A small image super-resolution model, trained from scratch.
Model: 10.1M parameters, 32-pixel images, arch unet, norm batchnorm, activation silu, widths [96, 192, 288].
Training: soap at rate 0.002, 18900 steps, batches of 128.
Data: trained on stained colorectal tissue patches (NCT-CRC-HE-100K), 90422 training examples, 26.8 epochs.
Rows from block 4 of a small image super-resolution model, named by matrix and row number. Rows with one number belong to one channel. Each number is 128 + 32 x the weight over its row's rms, rounded and kept within 0 to 255. All counts start at 0. Numbers have three digits each. After the name is the row's rms in percent of the matrix's.
After each channel's rows are labels from the 100 images, of 14976, where the channel reaches its highest value: "colour at peak" is the nearest of a few named colours to the mean colour under the peak. Only what is clearly more common there than usual is listed. The data: stained colorectal tissue patches (NCT-CRC-HE-100K). In brackets: how many of the 100, against the usual share in percent.
# convs0: first 3x3 conv (model.mid.0.convs.0.weight, 288x288x3x3, each kernel summed), inputs 0-95
# convs1: second 3x3 conv (model.mid.0.convs.1.weight, 288x288x3x3, transposed, each kernel summed), outputs 0-95

convs0.119 098:122144158125087129141111173142188036129060116096160136102116128078179134171141121131148127156141130167107123126145128118084122052114098134164124107164134122193147046085146097097107187131115123159129135140076181132148126092105095142167105086127107155089187135116067118161127112135104177122
convs1.119 098:110129151131111128133140134144122082153122121173210105118083149114108147120126139173168152149109119170133124146101163129127116147158127126118114098157136144209140139116122108137155188186102143135139128122104139118123208230146109106125123222111176138149103130115081172058113125102124115159
colour at peak: black (55 vs 4.9)

convs0.22 099:096111144158071182087089169171120146138148147126113103105169122121141131120136074154199163065125122085116120168139118109127103203178143106142150134180143102140148101086144137138119126117119101108113125111157093157068165136147174144105144096142113123118088145051189172122095123103093071130
convs1.22 079:095129126177133075109131114104152135076153106133110133117068156163134121158089225113129083138159145138174132243102110100085140095113125138145126120131084201121117145113101105129066136123087102078109112135090146163068109103113152130125160072091124138126159112124148103077120093134087133155
colour at peak: white (76 vs 40.6)

convs0.271 156:127160130174116117117123107126170076200108127121110105112050126057110208117135108175130238165146147092121140081130150157146119106167111110132141141137117117161132091146101159136119128117112148130134089177074106163145141101162092092118097144135157173120142160088087161140095120138112126160
convs1.271 175:169147134166157146173156139147118108095129132126131108133112141117151163110146100112134209133121113153144120151137137112174095138154174119157178123105077161119132131152114128091125146133137125113140155133127099193133128112124098088143116138109147220121088175144114155119112134209128121177
colour at peak: grey (90 vs 54.5)

convs0.244 099:137087141146255159102134109073158148123206167174174139188178125064117154095089106121107046198115092094150125052158083155120179124147115105115151126121155089178175167146203145126113166108126134134051180096169176127109151130183162081139158136165118119154119118163102147122074140134150132135
convs1.244 170:132127145030100116126107085156134138114156104153111158125100101135173111161141102147161142123124148209113126152161157135111108127064207121170186113124124166099161151105117135136130141121129151098144099138150153074067119138107124079105127089130132061127137145121157142150132144095148084140
colour at peak: white (73 vs 40.6)

convs0.197 099:135110122128171112168159096058130255059128092125122195154107166168117129073072168138116140183134084125134137092165116066141145092119072143123105136124178122143161176101171118137138142094109167101126088115116170209111098115077177118089084118171114093164147108115051147120154146122108142161
convs1.197 113:068082122027093147150102120156112068117147147116112107118115116173150147139149136119153090111102134153156130183152136163095121121088154126145051124101093114103121108130151138160157156120113133084106115164077149092043107132093135139178115108166106088153130104137128138150118115156079096148
colour at peak: white (83 vs 40.6)

convs0.285 100:060208156146169120123079146075106166147094166113147122118185131134095123107130171094127134123106133126164173144112136095017114131113116163094161113160149109072144122084136112090139174113096122142154136094223076142123106132143088123155098144117125085135161108147127182139068133171176138074
convs1.285 092:133112147127132113152115103124139135217145121119064145121093135133083125111101187078144091126151187191097125140125111148112148145110110161173110177157152191153132179139065116113121168162157096125185119135133178106129222135175116120199139151124160159079107098166084156115103160106129100102
colour at peak: grey (86 vs 54.5)

convs0.248 092:166149184117123076094123149124149056126104115111198101113092189078147142160118115141150110145126114139156144144086156084109122162071123154158135148195055129170119095122115170144126158151137092114117120146045172118141107126123045110171142094125141171166114117129107109130081132093150084107
convs1.248 080:125126158128115207135130173183110107098158114176133151144114108172156117143189163171123104130116115185189153101177153186146120140187067102106089102131088133179200141148126140094173195192142146130126077147146166109141160180136125169179143178119139102126100091145127092122109114154111138118
colour at peak: black (60 vs 4.9)

convs0.188 078:178097134137166134162118144101170144132094153100114149139128170074140124119127166172128106138125163114105136107146119123205077104123134142190116103184143093136123215095107170108144161116163140079158143105104157133106081123154088110110104117174104126162140086119117132100131183148164117092
convs1.188 079:151095149084146193112163136112106037187077096176125171103136061158086090114083141104086080102104110139202162214163147174151116128121146146156127126160068126139132215153126152134133115139145128145135105115112131093171153098111105167106115132119137121133173109160135098154117121141113134177
colour at peak: black (59 vs 4.9)

convs0.110 098:168143180098064101078122109098129117116136116150130142158137159109111129120124175134112158150121132108092140142083136137109139195142175180159154106087131106071151126211098114132164134142142112140075134141168079137107138181176052224107099108154110105095125136128189160107089089160146073065
convs1.110 097:080100121135139130125089143086153162134128091141070109128191178081096155121110199128115093124181110110192152119119064112138140148144153149129162084101115111093088162156169141068117109128159111113111158070171082181210082093138150167149089107071116138147150091133156135158107164124159157114
colour at peak: white (78 vs 40.6)

convs0.12 068:127116150137183089135156156145111070112122107150105107117129110141154108147133094150111058109170134090137134122147139085119118114096082148197135124211163123127080183109125160119108163073133122127109150119101131096149130056149181144117070095125154113075126153143142102143142169132114131132
convs1.12 071:153071164185160173138104206058130155134174132170125056114109136156123138148139160151163147123127155164183103157071110141137104141255114102097150121140130144118145121121104179103164125104066115099118142157138136142104160158137106121170128169061125122162133114155145137116111069161138058126
colour at peak: black (80 vs 4.9)

convs0.268 078:130143085150106081119127145153128032107124136114149072138141178174115150181150081177114109142123113127098137177135139106089097110079086094143092106169102144161198138167119115163212253109149105139075095128116116094170136089138089156181104117130140129109119118107114079159110124131156109095
convs1.268 086:080123145119105224130132159139117159177164144195090092134056121215172177138151162121118065148100147123157124127145117107131114136210155131169165119159151195088116126138097150112134078135139193136118140091121137128124141125165090123152087154102152154123140082128120106166167113111140089143
colour at peak: black (71 vs 4.9)

convs0.46 102:150094137191158118113109123134106102118116078100145142073150149131174125074141137161122203169172121133079112177170141148150077102117162111149070099083155176105160154113090117176147106128126109116092149082132145114151158157123137099147168123126103159135120142101128122135095125176087133125
convs1.46 103:144140111114175143135138135147148067131099089131138166095142132128165109134133099163125174178106145092163108097168151122134113113127136064144126127086082121148146152118152124140139176164138119132138091104140108059101106176124139072116179179135128131109110159134153152123135163149133108148
colour at peak: white (84 vs 40.6)

convs0.3 094:100144131136131144185119121093147152113132117156075106109147167154179138149091139100150066143173163113144103144120087131127141160077105149132152148122129145132187173119092186108118145122148113088117124157076134075141175168133186068141126099138125141153164116071116101087112113145101145106
convs1.3 116:095065148168068109158142163116166111118180133092163116113132170136066121113142109145130066148100134083147167100110090133105150126129062142106070151154145080101107044150102106140122141139112135075135188171111131127102118153117161171147115133178098151143141115141121156142097102163106105085
colour at peak: white (75 vs 40.6)

convs0.172 138:171143147131164125098105166145158089126145172126179094143117091158142175126121115133130127161148147122174136109107093134151114103159112111085111137087105128140190026115169102096095203143130138121154082210053175075140071191117204100144101132175108149095154146092072089180112132168125111113
convs1.172 169:087107123159138086141157130128089101033159141141254133102084155150170148167129096161143160186097107118101143072142169119108141119084129099121110111109127147185152000129110145075113159130109108103114128153149120126118117174140125092154158122172112153110107151150124171136118139129099124119
colour at peak: grey (82 vs 54.5)

convs0.249 113:132089089176092151142105126156076110097104137121017116117048081107147071117143162162107150107100102144141145166110100138148119136176125094068123129092103120092111168112148141170143109144095107084159127172105089142111161137106102126110119154074134098101113136164189124115119090158099102230
convs1.249 128:166160124155186160106151132103123125110113148126174114108182146178130107097115160114072073090091069069144080086149114094178130132154070124144063114125211130179120118114145147099141100148098110142086135109172096110112109135130148144173115136115095105115133133154123110131207122115072175174
colour at peak: white (70 vs 40.6)

convs0.255 089:134117161119230119127133118153127137097127126152147145135120158110150092112143154143094105149106109085193145138099121172140130092157153159084128124110148107108177010167132161109125212156176167091119161120103103112090109103107255125164114166131117160118128131132098097124131173101146073100
convs1.255 086:092114153113070099142044116156134158092169106144099144123110144126197103126111101158128081154114183154131134134153121123172138127134174122150167126127096125091143074145127117150090095130114104076136128161124116102117146089108159147169110067194088157084125180133160121131172104151105079142
colour at peak: black (25 vs 4.9)

convs0.88 092:153112092126180190092082136106120163119132086148138088140106161145114092126222103176106137080143140116092147136134104164078143149200131177164104111148124156130155171106078102129098153093174138126157076070104144201139146146136058134137157138163185114138125121137199139134085216136196095106
convs1.88 090:116132098125101038113113121175108125101177179070148139149139211086127134130033112102138124114089120107072086107112143100154146138055115088172102107089136108177122092184143127159063099137172104113140159145122128131134122147135141158077137086170099154094112130087173155153109133142168113144
colour at peak: black (32 vs 4.9)

convs0.200 091:101131170130111078169112163113104174104120179133119123122166136081110165105152142153165135110147115156127122148141192165177100120145094083157124119109112143112131175114106206156114122137143169147143088133146097138127139155147132121117092209120130121091180144109143132091119113096143095140
convs1.200 092:152153139128121075134111093138115101117134112052092148118165142119133136132091160098115146135130159145135133120113086133163119150033170180105175149164135115138105173126129086119107067107180165139075158161120113108142047020136101122152089106107110111137147164122122125144128136129175153145
colour at peak: black (41 vs 4.9)

convs0.241 122:146120127148167092076146120127124184134142115079062163171121136126135111122140163074155083122135134140112096112133126119066100085120185160099162170156151139036074140109107162141169000163138123129161166097141194148166101119139060059109166107069086122106121096123197109129101164101108147130
convs1.241 118:079099161093064140150080113107146102222145123133067120129117092093169119089085128134172134115116139129167136126102128168084140129162108138145070109160145201154094218130057102175147068117140077101120109071103129147085158119087182142122112149122150129130065118100134121134102101091039157131
colour at peak: white (70 vs 40.6)

convs0.216 088:155118163118160124138135117174149058065119135119142107097073142062102133110162116159174149176156137124156174129112104136132098132067093112115162141201086174121140117115114166081159110140174139170081088165055159085188108117106057104166087129102101108139134149126115141178067124172094094122
convs1.216 072:172137168137101200135124211197117087150197109142102181108125107109143125143180164129128114159092139154178149144159141167117095125156157115191123079162129101159207100113161166108159234178133136132130107191116178178181153197125070172201163213136180162134100119148130138113125133166127099103
colour at peak: black (60 vs 4.9)

convs0.161 102:107152173142120097141138102154182094127132078110142089086132148091078120095141128131155145146179179182157124171080179142056122167119109161154175109116147120166143138120140093055101128091132148127097095151136158201104124132122131094153105164122127134102146098125100103122132143179137127134
convs1.161 095:073145161145140150180115126075098160097094132117169081125112156080141120143185152121185128095144076109083160132138103187124109119147114142203074138120153106149155099127083173096102220129094181107134148143156147151160104250128124106116163169152114150122103062116146131112144113127234107083
colour at peak: black (28 vs 4.9)

convs0.72 105:169132107153091152123149109144178108100076140189123086112105161139071131159145175121130220161162140110089140184151125101117135106146090119125149046098129093130103055133128150177159164135114158078087084166104099154132123129130106243115155154133178146098149115127151110090107133157131106065
convs1.72 082:066100114184177153132095149098110080172110132088140114153181121140054169048139122162113142133086120091170150122092070111150092156140113114127134061099126117144132048171175130118147095156085104098135173106110067071183169131144145141147057137136101146153169156140103140127129117169109155154
colour at peak: grey (82 vs 54.5)

convs0.94 102:140163129133167127088079171146160050106146129162191127096125157096066152125113116167120072145140145093124123102071124115128128088144157166169117110067116129090149110112109093128145172143112132078074100129145168102137081165121160163133121080108033133106146122166065073142127092069138118152
convs1.94 096:133099143115084112078157135122143134019173116126176119097073104123117130079069139213112071181117138063130136097187146103126123169071039096067110108110159118203154106150089114119100142150122102114067132178156183123162102171120120173157186123149087076114112151155156165119170098089118091119
colour at peak: grey (88 vs 54.5)

convs0.148 119:102141117133064112169127076128126217079120142181149125128132108184158140159099143128139105177089130117133165191117158095046075111146119102152139113091173152160080124137153117121104155110111106142146119151139088155133136071175157092122117165111119162129165153119199212084145102161131048095
convs1.148 131:115086140181132146166148104111136178160086107103170139134150164169156105155085098107109111152105133138097078155092122088129129133116154121147119115133130183047080151129117132151107009102172085088129167095163114119137118049103186110175115089105134178122116099163141134102168133128091163125
colour at peak: grey (91 vs 54.5)

convs0.104 113:132102172090141150133142081150211122167151149150153147130120181143070188180148065116156181121133123128118126133120107129038130122122125145129187085130157057130104116115123164152107121146138112167103149114090137119166178110172095221187122156109109145185154173108079169167194158054170122193
convs1.104 107:077081175098081080160131117102150110084121113117141100094119138122105116164149089092196193118132129196137113146094125097122111142117211105138125113117101172122135076135114129140141143102093140078118119137124169091071099147154156104091140147130123111161140137101153117152138145116130093149
colour at peak: grey (85 vs 54.5)

convs0.35 089:123187146092094080157112102189159108061170098141148137106128109142116157159148111149114103156153161170109153104069146128136146086171146122132118127136172149122099113147144148153090175102176130184085090074110120109084094137117134112115117173122151149068178098130134187101075153143171208101
convs1.35 113:153117113136080109151147140125133114145151090080122160099120153129110146099132106182081113181080133073139195080168111122108148112093075086129055117128094107140128106171136119115126122153139127091163161147086136140154113139106095173159097106133089169099114140148161147157106128172139116081
colour at peak: grey (82 vs 54.5)

convs0.179 097:118181152163089156080123137104171039108112126150086115090112147122107167158136123112166150183145139153121106159153149132000129133091113159154165120196125131167096163060137116071115139106187102120161141117093102191125116106112086086192089147105157126160145106093131148079053123130109148112
convs1.179 083:118105145137093152158129141139097087132138137156084217129074090091102152108191108122163154153104127068193194094145098165128120104113089152186155159124154104119158217160137136167140207168095147125152105172117093167131125174116108123185135157146176129133094122138094135104071155150094094140
colour at peak: black (58 vs 4.9)

convs0.246 073:115141104089088204136094167184131156163154125122107117127138119066138160163128130058155146110183089106164083178100195115144149090116124192107139105150103109089183127089153166120122146149086097112083113110096149084077100119151193104094099107089177122078145119119200131091137100132118123140
convs1.246 099:115099133140092109113147162111149081158179147099146096102122180137017159101139148134116078133130124082175177046098085140133155158144072158111075077141130104135106149186110160090104152148105122116132177193108138184135150151130107134143106153166112142131113163180103149146110105154113137086
colour at peak: white (72 vs 40.6)

convs0.95 082:100123119141159094143157080090141061129120063113122115068152169104115121131158092114135163116131137174095193178133135086085112139068125143097143104152146121106173093115125130125199136134113141067128170154081146064156109121104182137104139104101127131132125125190107099112100129143151238146
convs1.95 087:098124121063109207183147116120106067127086157138153153102111069142124102104117123126171144082078114105124129110184133136182149104184073119089109175096166152156144093127145130132176095114103151121125141093133142077092199129079178108144081148182110095119143107139138123119118153057072110133
colour at peak: black (52 vs 4.9)

convs0.62 089:162168182151118128121115124123173125095145081165110105056126110112094182158138066166080083142110169092154154112134158141181093136143124131116128089126134136059142097109104085168142102096106135087089078114072144063108047154146125160143095135092128111093154142157126116145101094125117101151
convs1.62 097:117094145154083121170121155099140106162171109095181094125073145104120151111133107135110160189102143107172170071132110108146131090110076145133097118150124071132143075145109137153115120111125127102146190226118124182122111151139071142210126112109100160140120155117162155159115117192153103071
colour at peak: grey (90 vs 54.5)

convs0.116 098:179140134116080179116172077095127123108122108134116084194132153092128072163139185124137133114121167086125137142169136108179173116121113166165148071120154107107104091136101144133134099131086145120139156123078095096132164130152115233183165161147147095139068144180137158102091146185138083059
convs1.116 091:100085128143129103074113150147135146064143135127143145143116109130113119147087163100133141129136147169113110238097143084127133122146206124150159132127080164089107045131163154101134105115133119131125180105103066140180153100128137163139121090115103126088168127203138152137145127146123124157
colour at peak: grey (84 vs 54.5)

convs0.100 087:140125180111097141188170104121132089069061133061120119082124143107128128081175132115124088178171137148120190111075157140058123159114076144101124184173066129126113156082100138061135102085126175131134119165087161156153134097140042115170062116162113189136111149119144089098106122104128133089
convs1.100 076:147134134102131173145155213157136043098150097196087177101136163096073182156207119063112142132116060146149095165141135209135111105198110135126093094142110087096169168118128131080129169167127143173161071220092166162147164169133107148177132204102141179169098125138107132096103157204174140112
colour at peak: black (45 vs 4.9)

convs0.11 096:122144151080163065119154131110146021114115108092138120152116174112178104152147120070155087176130178099144167113083175114105142101072076149141144168184097127158153050136156177079153152096167093130182142159086152121168117072115104052162152090146101103079121126141118085155121143094081173146
convs1.11 096:112096123151144255135133169148112113131160126217111097151082094143158136124144159172116129125109149166138173150158145141146116100209104135046109150165129130086142052120147114124176162122090173126159151124134155133113146143134137142155114203141161111114144071194113130103127093129132094120
colour at peak: black (45 vs 4.9)

convs0.84 094:124148173142122077121064159084156170167090172133106157135100152150115155079130145125144142099104139113101152148104084114143098118130111147159098151152100116147134133138098167176104227115167146128109143124129133134113120147130135091124202148118163182079086151091156097109152166182182113101
convs1.84 116:090099114182127124197035124105154148098113087133099167130180141116166099165138087089149103088139136127141116122106095111132151107116140126211197133112130136082108150169119158100119000099117086121173112104187091114173126111099213096136167117129140156069151103155178123133132104140094095143
colour at peak: grey (82 vs 54.5)

convs0.111 101:134107116120108095144154163090086155146112147102121139129141134202142146153147105115102140135101177134110116140168117135062140114134198143149138172118110129151175136145107129158197246134079169106068133116168126098124086135134169115169127162112132165162084109154144097089086198119128140122
convs1.111 111:091149132112143175159173095118135115114069144122088171129161165248097147093098113090115103148145111086089062133126135125157156089167133163168149130119137143079085127167133144120132009106207085157122082051147101135153113121136108125138115126184177167157117136108096108107093171117131141122
colour at peak: black (64 vs 4.9)