From a checkpoint of a small image super-resolution model.
Model: 10.1M parameters, 32-pixel images, widths [96, 192, 288].
Rows from block 4 of a small image super-resolution model, named by matrix and row number. Rows with one number belong to one channel. Each number is 500 + 50 x the weight over its row's rms, rounded and kept within 0 to 999. All counts start at 0. Numbers have three digits each. After the name is the row's rms in percent of the matrix's.
After each channel's rows are labels from the 100 images, of 14976, where the channel reaches its highest value: "top examples" is what is common among them; "patch colour" is the nearest of a few named colours to the mean colour under the peak. Only what is clearly more common there than usual is listed. The data: stained colorectal tissue patches (NCT-CRC-HE-100K).
# convs0: first 3x3 conv (model.mid.0.convs.0.weight, 288x288x3x3, each kernel summed), inputs 96-191
# convs1: second 3x3 conv (model.mid.0.convs.1.weight, 288x288x3x3, transposed, each kernel summed), outputs 96-191

convs0.28 081:478479446486542573584583549498571566459522472544482436423458496432501505454472472430540539505486491525461436557489503456582445570567558548471529450473475576492519568487536467473493493464503550560555511438535410621527540508457444488510565538477403551576467485533459484442512417508529523447
convs1.28 078:513511545477382503565440469523439477583567478510544530600434493518459442549524438492514509565467547509507471527431523472525502478474440575536505515520481467525428494534518614495514488499489494462459503486536622464538611585497613533484538524512519602522505490489521419531495482543567591483
top examples: tissue: lymphocytes
patch colour: black

convs0.127 109:478509531536556526450480502591445512513436545474556514535488449563476406543501562430461455472428438560503484467437555488473546560575383584466497422527490482432483509542436570447521454532605553525574529529493598469440538497515516542446590484549476517544410535562515381514403504503491569448
convs1.127 113:465466518463490511455602442459491490543373465559490499498482506546505533465495542562455494449465438530504517570481370449480507511514422469515518403481480423540474536470482387429518458472481629486446548560439489487520371549451438438556495473457450429426491502518476460529531507526477459526
top examples: tissue: normal colon mucosa; tissue: tumour epithelium
patch colour: black

convs0.157 132:474496459544518550502448537443500555463393507424454497498516531528455446445452540474571621569505416523532504516539509534454537549539430500492446426455527441493502572480505464486423586491573535598544545652431486483471565490396517498432510425517462545431509522435461458436524524531479527495
convs1.157 123:541474451471540522488543499443546526519506341546491475569498509500471487499526499561536485487551502510522455553517519539431502485571426544489546460477425443520430597636519490510521493520486502541541564420478449415612521423500508492593546442454474569471578465610457508600410482565453529503
top examples: tissue: smooth muscle
patch colour: white

convs0.271 156:508580551548585534469583491514579424538482513479521529403493538498533479511493536492487552546550539602531571431476520494484551441453484511515564532448437456560455356659498518490527414454518563442567518551569478482436451451499448519513519522485421457482430485472481337505488521497558509554
convs1.271 175:447521553455527474477550564439538511511505564531491504567498505507456529493545581513562478481482527583517531505522500509499670454681479491509559495476485491576519641641634482493531496520503555470507619490536467476679499454494501532583507468502465479483428502452513567577479514443500443500
top examples: tissue: smooth muscle; tissue: cancer-associated stroma
patch colour: grey

convs0.42 095:527494517521607504495556526511571468519539440557540570476507469437548515527598502504550526587493523465512464490547495487531501443509499493554471513487520546424513521522472533517479510464446503553507620476515498506494594508493387540361502527553441472516376404532525508462440561443462462526
convs1.42 082:535517527426485511495535450427528577526515621468498505507550455505537528529453527444480513502586577385529462495498468496552426512416498589566514514489630619499640418489480528381472513572531435523445500560484531469518525487452534492396503440497420603468497409544540695478481526475424556479
top examples: tissue: lymphocytes
patch colour: black

convs0.234 088:479494556473468467462467469513512459468456476494476617485520589539463452519579546537529535503378572497489398554385556500586456506532429469412540609439542447478525482556484452469564471590463486460442571441510632465445521474559574395461482582504501526531463464477519477496498539522512584538
convs1.234 091:562444505609568551440567509596524550442467438583420459480469381585566547437443556487547461453456440511516462595502436568471362514525520445487463530558519533511587566497528499443491537505467424494434602480491425489546505482542406483494546413544438472453546505475520530463502512497485410553
top examples: tissue: normal colon mucosa
patch colour: black

convs0.11 096:481507501455551477514463550476555584476484516579499502479482492453472511497522492438528522549603439550475524500458432504478551527523505497524509354503532575487490534471474475482451693449377411509565475548472409493512432431491356515512515508529513516564495534499467535499492499505449458510
convs1.11 096:486505511457457495550518568510467466550525601491555454570412524480482492578517520465506470410543550541459490523479598456550479456448557505542501554504471453482456534606509594522439548514464531560516560524502625381485640465504615536423477450548583570491522485503548426433522519449484531481
top examples: tissue: lymphocytes
patch colour: black

convs0.44 089:426519484442630545529541532514532557522478557532589543492464475508561571505652483545489440640556417454532452466444504555467495498525502490514430440544531541513446484482547484487513482544618481499510478591490481514521459430486400477479507455534465436457449531508474454461516560559470469528
convs1.44 081:567492525594465503473408509489482505458379600444506492540443479462578485481522433576470452476570557459493568477553457494497514538446586563483532499481468492513573516529461498496501527598756507457474438473545421426493616475479551535590488496495498584514394452494563560490509455489542455456
top examples: tissue: lymphocytes
patch colour: black

convs0.148 119:486495452452589559476517507532440475528390578430567443536469606525510496537490514476526591556522410474493508441432487487471556550484424552497533382512555487495476584578492553463540471513495554498502527670467494559528622508424534546498498392471464516509461485455456472540503552429540605471
convs1.148 131:541429509446571453480535525467451509498506509473513516578523542517536497488480516567503511404533459441544519565502492574413537561614431449514492487478349457498441577592614438542490542498577542564482549537522538589474456518427533523625507515505457463490610501504451464591440447536474543502
top examples: tissue: smooth muscle; tissue: cancer-associated stroma
patch colour: grey

convs0.84 094:416466378515414537495509524425481538505522468458551513555461490508488534486468404533425470466475472466439470483608423464466491505527447482504552531518604571532503461444502560508514503520572500477452510620513440531518421541531486516592471377446465377419509502460480483510526445487473493478
convs1.84 116:518437451451533511480534581430499466496442407547515444521513504522545496446329502499479505435443388538497508526497528561433438610575368517480575521584394443543463437535457453559500514586537515479548526521489489535464505443489530482513457619476545496449521518505466431473509464528488503516
top examples: tissue: lymphocytes
patch colour: grey

convs0.60 131:525444621509426498453522580567442486478418432487535518575422476525495516533495498492473442503469517584569428522431475405491500518494374496492416519503573512473514544478558484457501437504566575465469480491495493402533589569566471549535522604479629571583403591507527601483447433453499508480
convs1.60 136:520473559419472476485462415530487476462516527528415532462477568410515506398455527499469581520502438477500505484524502473415397496363378569443511453480519454494515401504478447484440492476412468464468443554468470525405438544538440531523501483443567429495592453590487477469508480569454499533
top examples: tissue: tumour epithelium
patch colour: black

convs0.18 096:532456488524435593592606523538551557502437484513509462410528455460473528521587383573511582507482475422540530503533496467502502552510480577523441522462494563530531468461515490494487582531545486446537504557487516586512437482527463486515566519553405496556532515541450487474490530441463341531
convs1.18 093:534477449508489546527448549502452476478501404405554463527499507492503505488509437522525468387528493467474509539541531530528521585460409498437519468517437545532489506588487536595467540638523456501563459507493574558471678438498644496577529567444443593482510444503534519525491514478512569430
top examples: tissue: lymphocytes
patch colour: black

convs0.276 083:500516471517457519556529453488537552554660413485512476445442482511556488492521500490456561490537498442525499565475470482535508553609607562512495427438534562458579500528523508480439598443428480491539501490478443547469437505474413464418495510511432554565555507541583533516440448485498435519
convs1.276 076:405527512478499539536451535522476465559632535506597530495460532493394460575461566419580487473340586585516503493484562487479496495542442484533447473503498496512519510456491575514497420442486503451554528479520573401521571510501604512481512530514527565484433564391563535511467465469566621444
top examples: tissue: lymphocytes
patch colour: black

convs0.273 133:414491541529483523528479464512523524551393430420495516519557525529480501429480412538593553454437350486519463525538529515514511531520478526519454506445540547459554543499400533537519492490546475515584483592461465511585368546367470497466568413541466528422577499477536491534491516483497402511
convs1.273 130:459503477640515485452456512504438538463489468428474502513439483527497474523561456462612411539573573490482520528542575512511501541553547551524564492509466467513455517518569483489443526543520510593529499433459465435500559522462545487558481522619517555549503508536491487528457467489489554443
top examples: tissue: debris; tissue: lymphocytes
patch colour: black

convs0.199 140:490450441540497421505435534584466513492440503531474377499535488455435467485408475544552467531548488406546549559504492474539523462449402482491532447444480509498541568472462469546465483501620425507429472479513538502553385558423511423486476441417501539509521577387491536566423535456508442494
convs1.199 161:459513495511417499507444482579468449499496435493503482469477605476551453511481478501380564590462423466503488453528584551509454479278462504456536470454498530492490452489469493502519557521435492517545461509530511475388525614467530497498498530489530552514621543542445398413463510507472516533
top examples: tissue: tumour epithelium; tissue: debris
patch colour: grey

convs0.277 072:522539418481497564541478558543545532507505527517500441504446457494535551545558492460541580501544508438539462474555517481539529580492573475509546357404512587449565483588426500428528461537501428474488495492466432542544529471567387490356535496474501643605507522590437461538509475463476500518
convs1.277 061:422517442571420516506480486496499443564561402545622522501476464549414495663420501475492554469448626564504490490508528509528453486525453399504490477460502479502536513461486642494487432509547543500480463474505573560515632416596499547468537511536495529533446535391534583497467498461483563441
top examples: tissue: lymphocytes
patch colour: black

convs0.230 107:431472553490471459512497521451528481477447565499554473415421539476543521521522491501520501497536449528441550473482528483467441483472494452506510552556559571525501497603531468503479454481488456427538484470469518424617459523534526540515616456544464513418510459507524419551524530436474435482
convs1.230 090:491463502515475511478486577458501476482524458510558584592533576502547502464460516498605461541523464473495525402493493518479481502606530538525451529492542442518538459514605540511410439517598495447505414520447464484458554501489480520451479595487527445544402495540519409540521483492527468463
top examples: tissue: smooth muscle
patch colour: grey

convs0.21 079:446466453570487558521487536467516452549552559479574570573487528573507491529581420443515533496513533391616566455426483481471527443514526486514522342396558532483539594458525592439475491569502490516547504416504550504517600502462469549435504526461457517393562487546539473515469479452453450489
convs1.21 076:432568507464541489564445513451507483550541446581517552555565418570539512605535559473447515438479538466537495522458445424586436561552530438611517473551620566478544455522428551514419437524500461500509497589418555568484595429496519520453570516459495509426500474426510457401516472470531449493
top examples: tissue: lymphocytes
patch colour: black

convs0.283 106:549483417527503530551415431543495473498547558515531529471468607610501524569535627458441421484515524305519388505436496425517500476478475543522509433456512486499475485462391526496461498457507410526479516500573500536378455481622513495572553362583571488480501484435417498445674541509444460531
convs1.283 097:598504460449586472544432550425505513553521388611527519565469387519500489493472415472560525457587481421499452534486481492479464515610512463519509500613518496520485599534507450540424432473491451496501483485597519604618506421609509475490494552514449515499480527483467472490477475513621526471
top examples: tissue: smooth muscle
patch colour: grey

convs0.197 099:512457524484450520500527483430481540438514521519433509500530439554546521502470528510539534536523489527583451494449442556456572490574461471484491499519535537508542443547540462524486596400483462490543574499460488506553433438505492506517507540518423516453399585440489507412460519558497418538
convs1.197 113:535451365558417543475396456534501461511562388516498532518464479470539484537446454523457511511504493423450498505538542508470512422403501518538521531463566453457472567546428568447512530583522393477562488460568489477486532549494526497463479515459483527505599556591490376494465482525445537443
top examples: tissue: adipose tissue
patch colour: white

convs0.150 113:538570508569471500507436532655542532493523456482459444502528424449508544458548524468504493530497496456470553470561631519551516533550563583489522568515480574496490510540465505463496514357464455537472488455482549441432368512499605486472435456543495486625417539519524501493428436492442422536
convs1.150 129:526477498493577469505497417399472493531517438483514482528517498497484486525507579560609518415556456513509435529510474523466496495537567515497473456452524443539442549505541514517490491371414614552528544454498515507550393466515479513553511346474549481515473592409460535497485424516575526562
top examples: tissue: lymphocytes
patch colour: black

convs0.116 098:412503508510532527540419558442491587478495537585493604435409515468502586462536498490460521488463421475516441517425508417551416500438488497539495425497546469445440478456484523547541467583548465445584480554524509458485530509639598550520501343506510475515535489531453500477524511427493604466
convs1.116 091:564536583472518515527481552436493527464478411483494563539545478507446494501482492530625473584528477423518464491472503436466475517556486476471548469656513521542467567496643477485459505540579469472524528487684473595602538515626508509537500543524481468501382476505484425551620469485607548462
top examples: tissue: smooth muscle
patch colour: grey

convs0.241 122:494487543583423507505392460550529510528439502447526479481554499490466479501472445534583499493501457422523523558563599482475573488442460513548542448485446508420536552479487503563505536517593433462562486575495455431469440533471445553468556551561530497507525537502477473522472526513417394467
convs1.241 118:516449532654515475461483423489420486498581504449516464477419570497549468494448436531512464463550511520489527490481565521467505529493397448451515415496508355549502501483468517557517573449481523534560487484515470466432543479499550498565463519509439578573581486540455476454460519448481528454
top examples: tissue: debris
patch colour: white

convs0.253 077:473499477483600480541533571462490459542471567504497528360480526487498497451506571505457541496514494484452466531514563429539476502449587544515502356531521550431529494529456427374466503525509420460527481521491439597480533543503397567488519468448493492635532503480504499527505576466467532461
convs1.253 089:449510536484481553579425467439494449568563383461587438444513517484468459639500553513455492468452589489555512518461510538493529511566481489533476511486528508472515554583472579507559471520480493500511462566440591355479584505526500500539519490483547643512511484485513528494445506494544600492
top examples: tissue: lymphocytes
patch colour: black

convs0.172 138:495509504539422468450450496498502483504617625523454576598518409455537519524508496473464434543453567549508550474453473496521476397487541511527615606589549567502529498474452525446557570490430465547556462471483439508530449512490441481476510486553439510445521457528582559463495491478510428456
convs1.172 169:568528482351446526492539506541471462475559371522496563559448478485501493529489527497493556672621607602493501527512495493531522511470478550514481529431516504522482467583514539464529571518477526498468483557490539450466550588476487444478506435549510440404568494543535485633522542492473504500
top examples: tissue: normal colon mucosa; tissue: tumour epithelium
patch colour: grey

convs0.46 102:531495322444522504525572534536492505525606401488485591634502492508423444494598566520489539503588568631449469505477529467531437470529546437473372396479506531457482474496580481480488476600535448528563503419537453534460428415511531483514454550467513448418550488489523605508515467582512441407
convs1.46 103:496539427423515519563496499505552526487562482443559448413525545498485494565479500545392558469531525563502529479486580578519540482290510453531460431401496523479589470487382589596534564551440496513524547522438470478617483520428453501451509608478473490504646474467508604413457568517397514574
top examples: tissue: adipose tissue
patch colour: white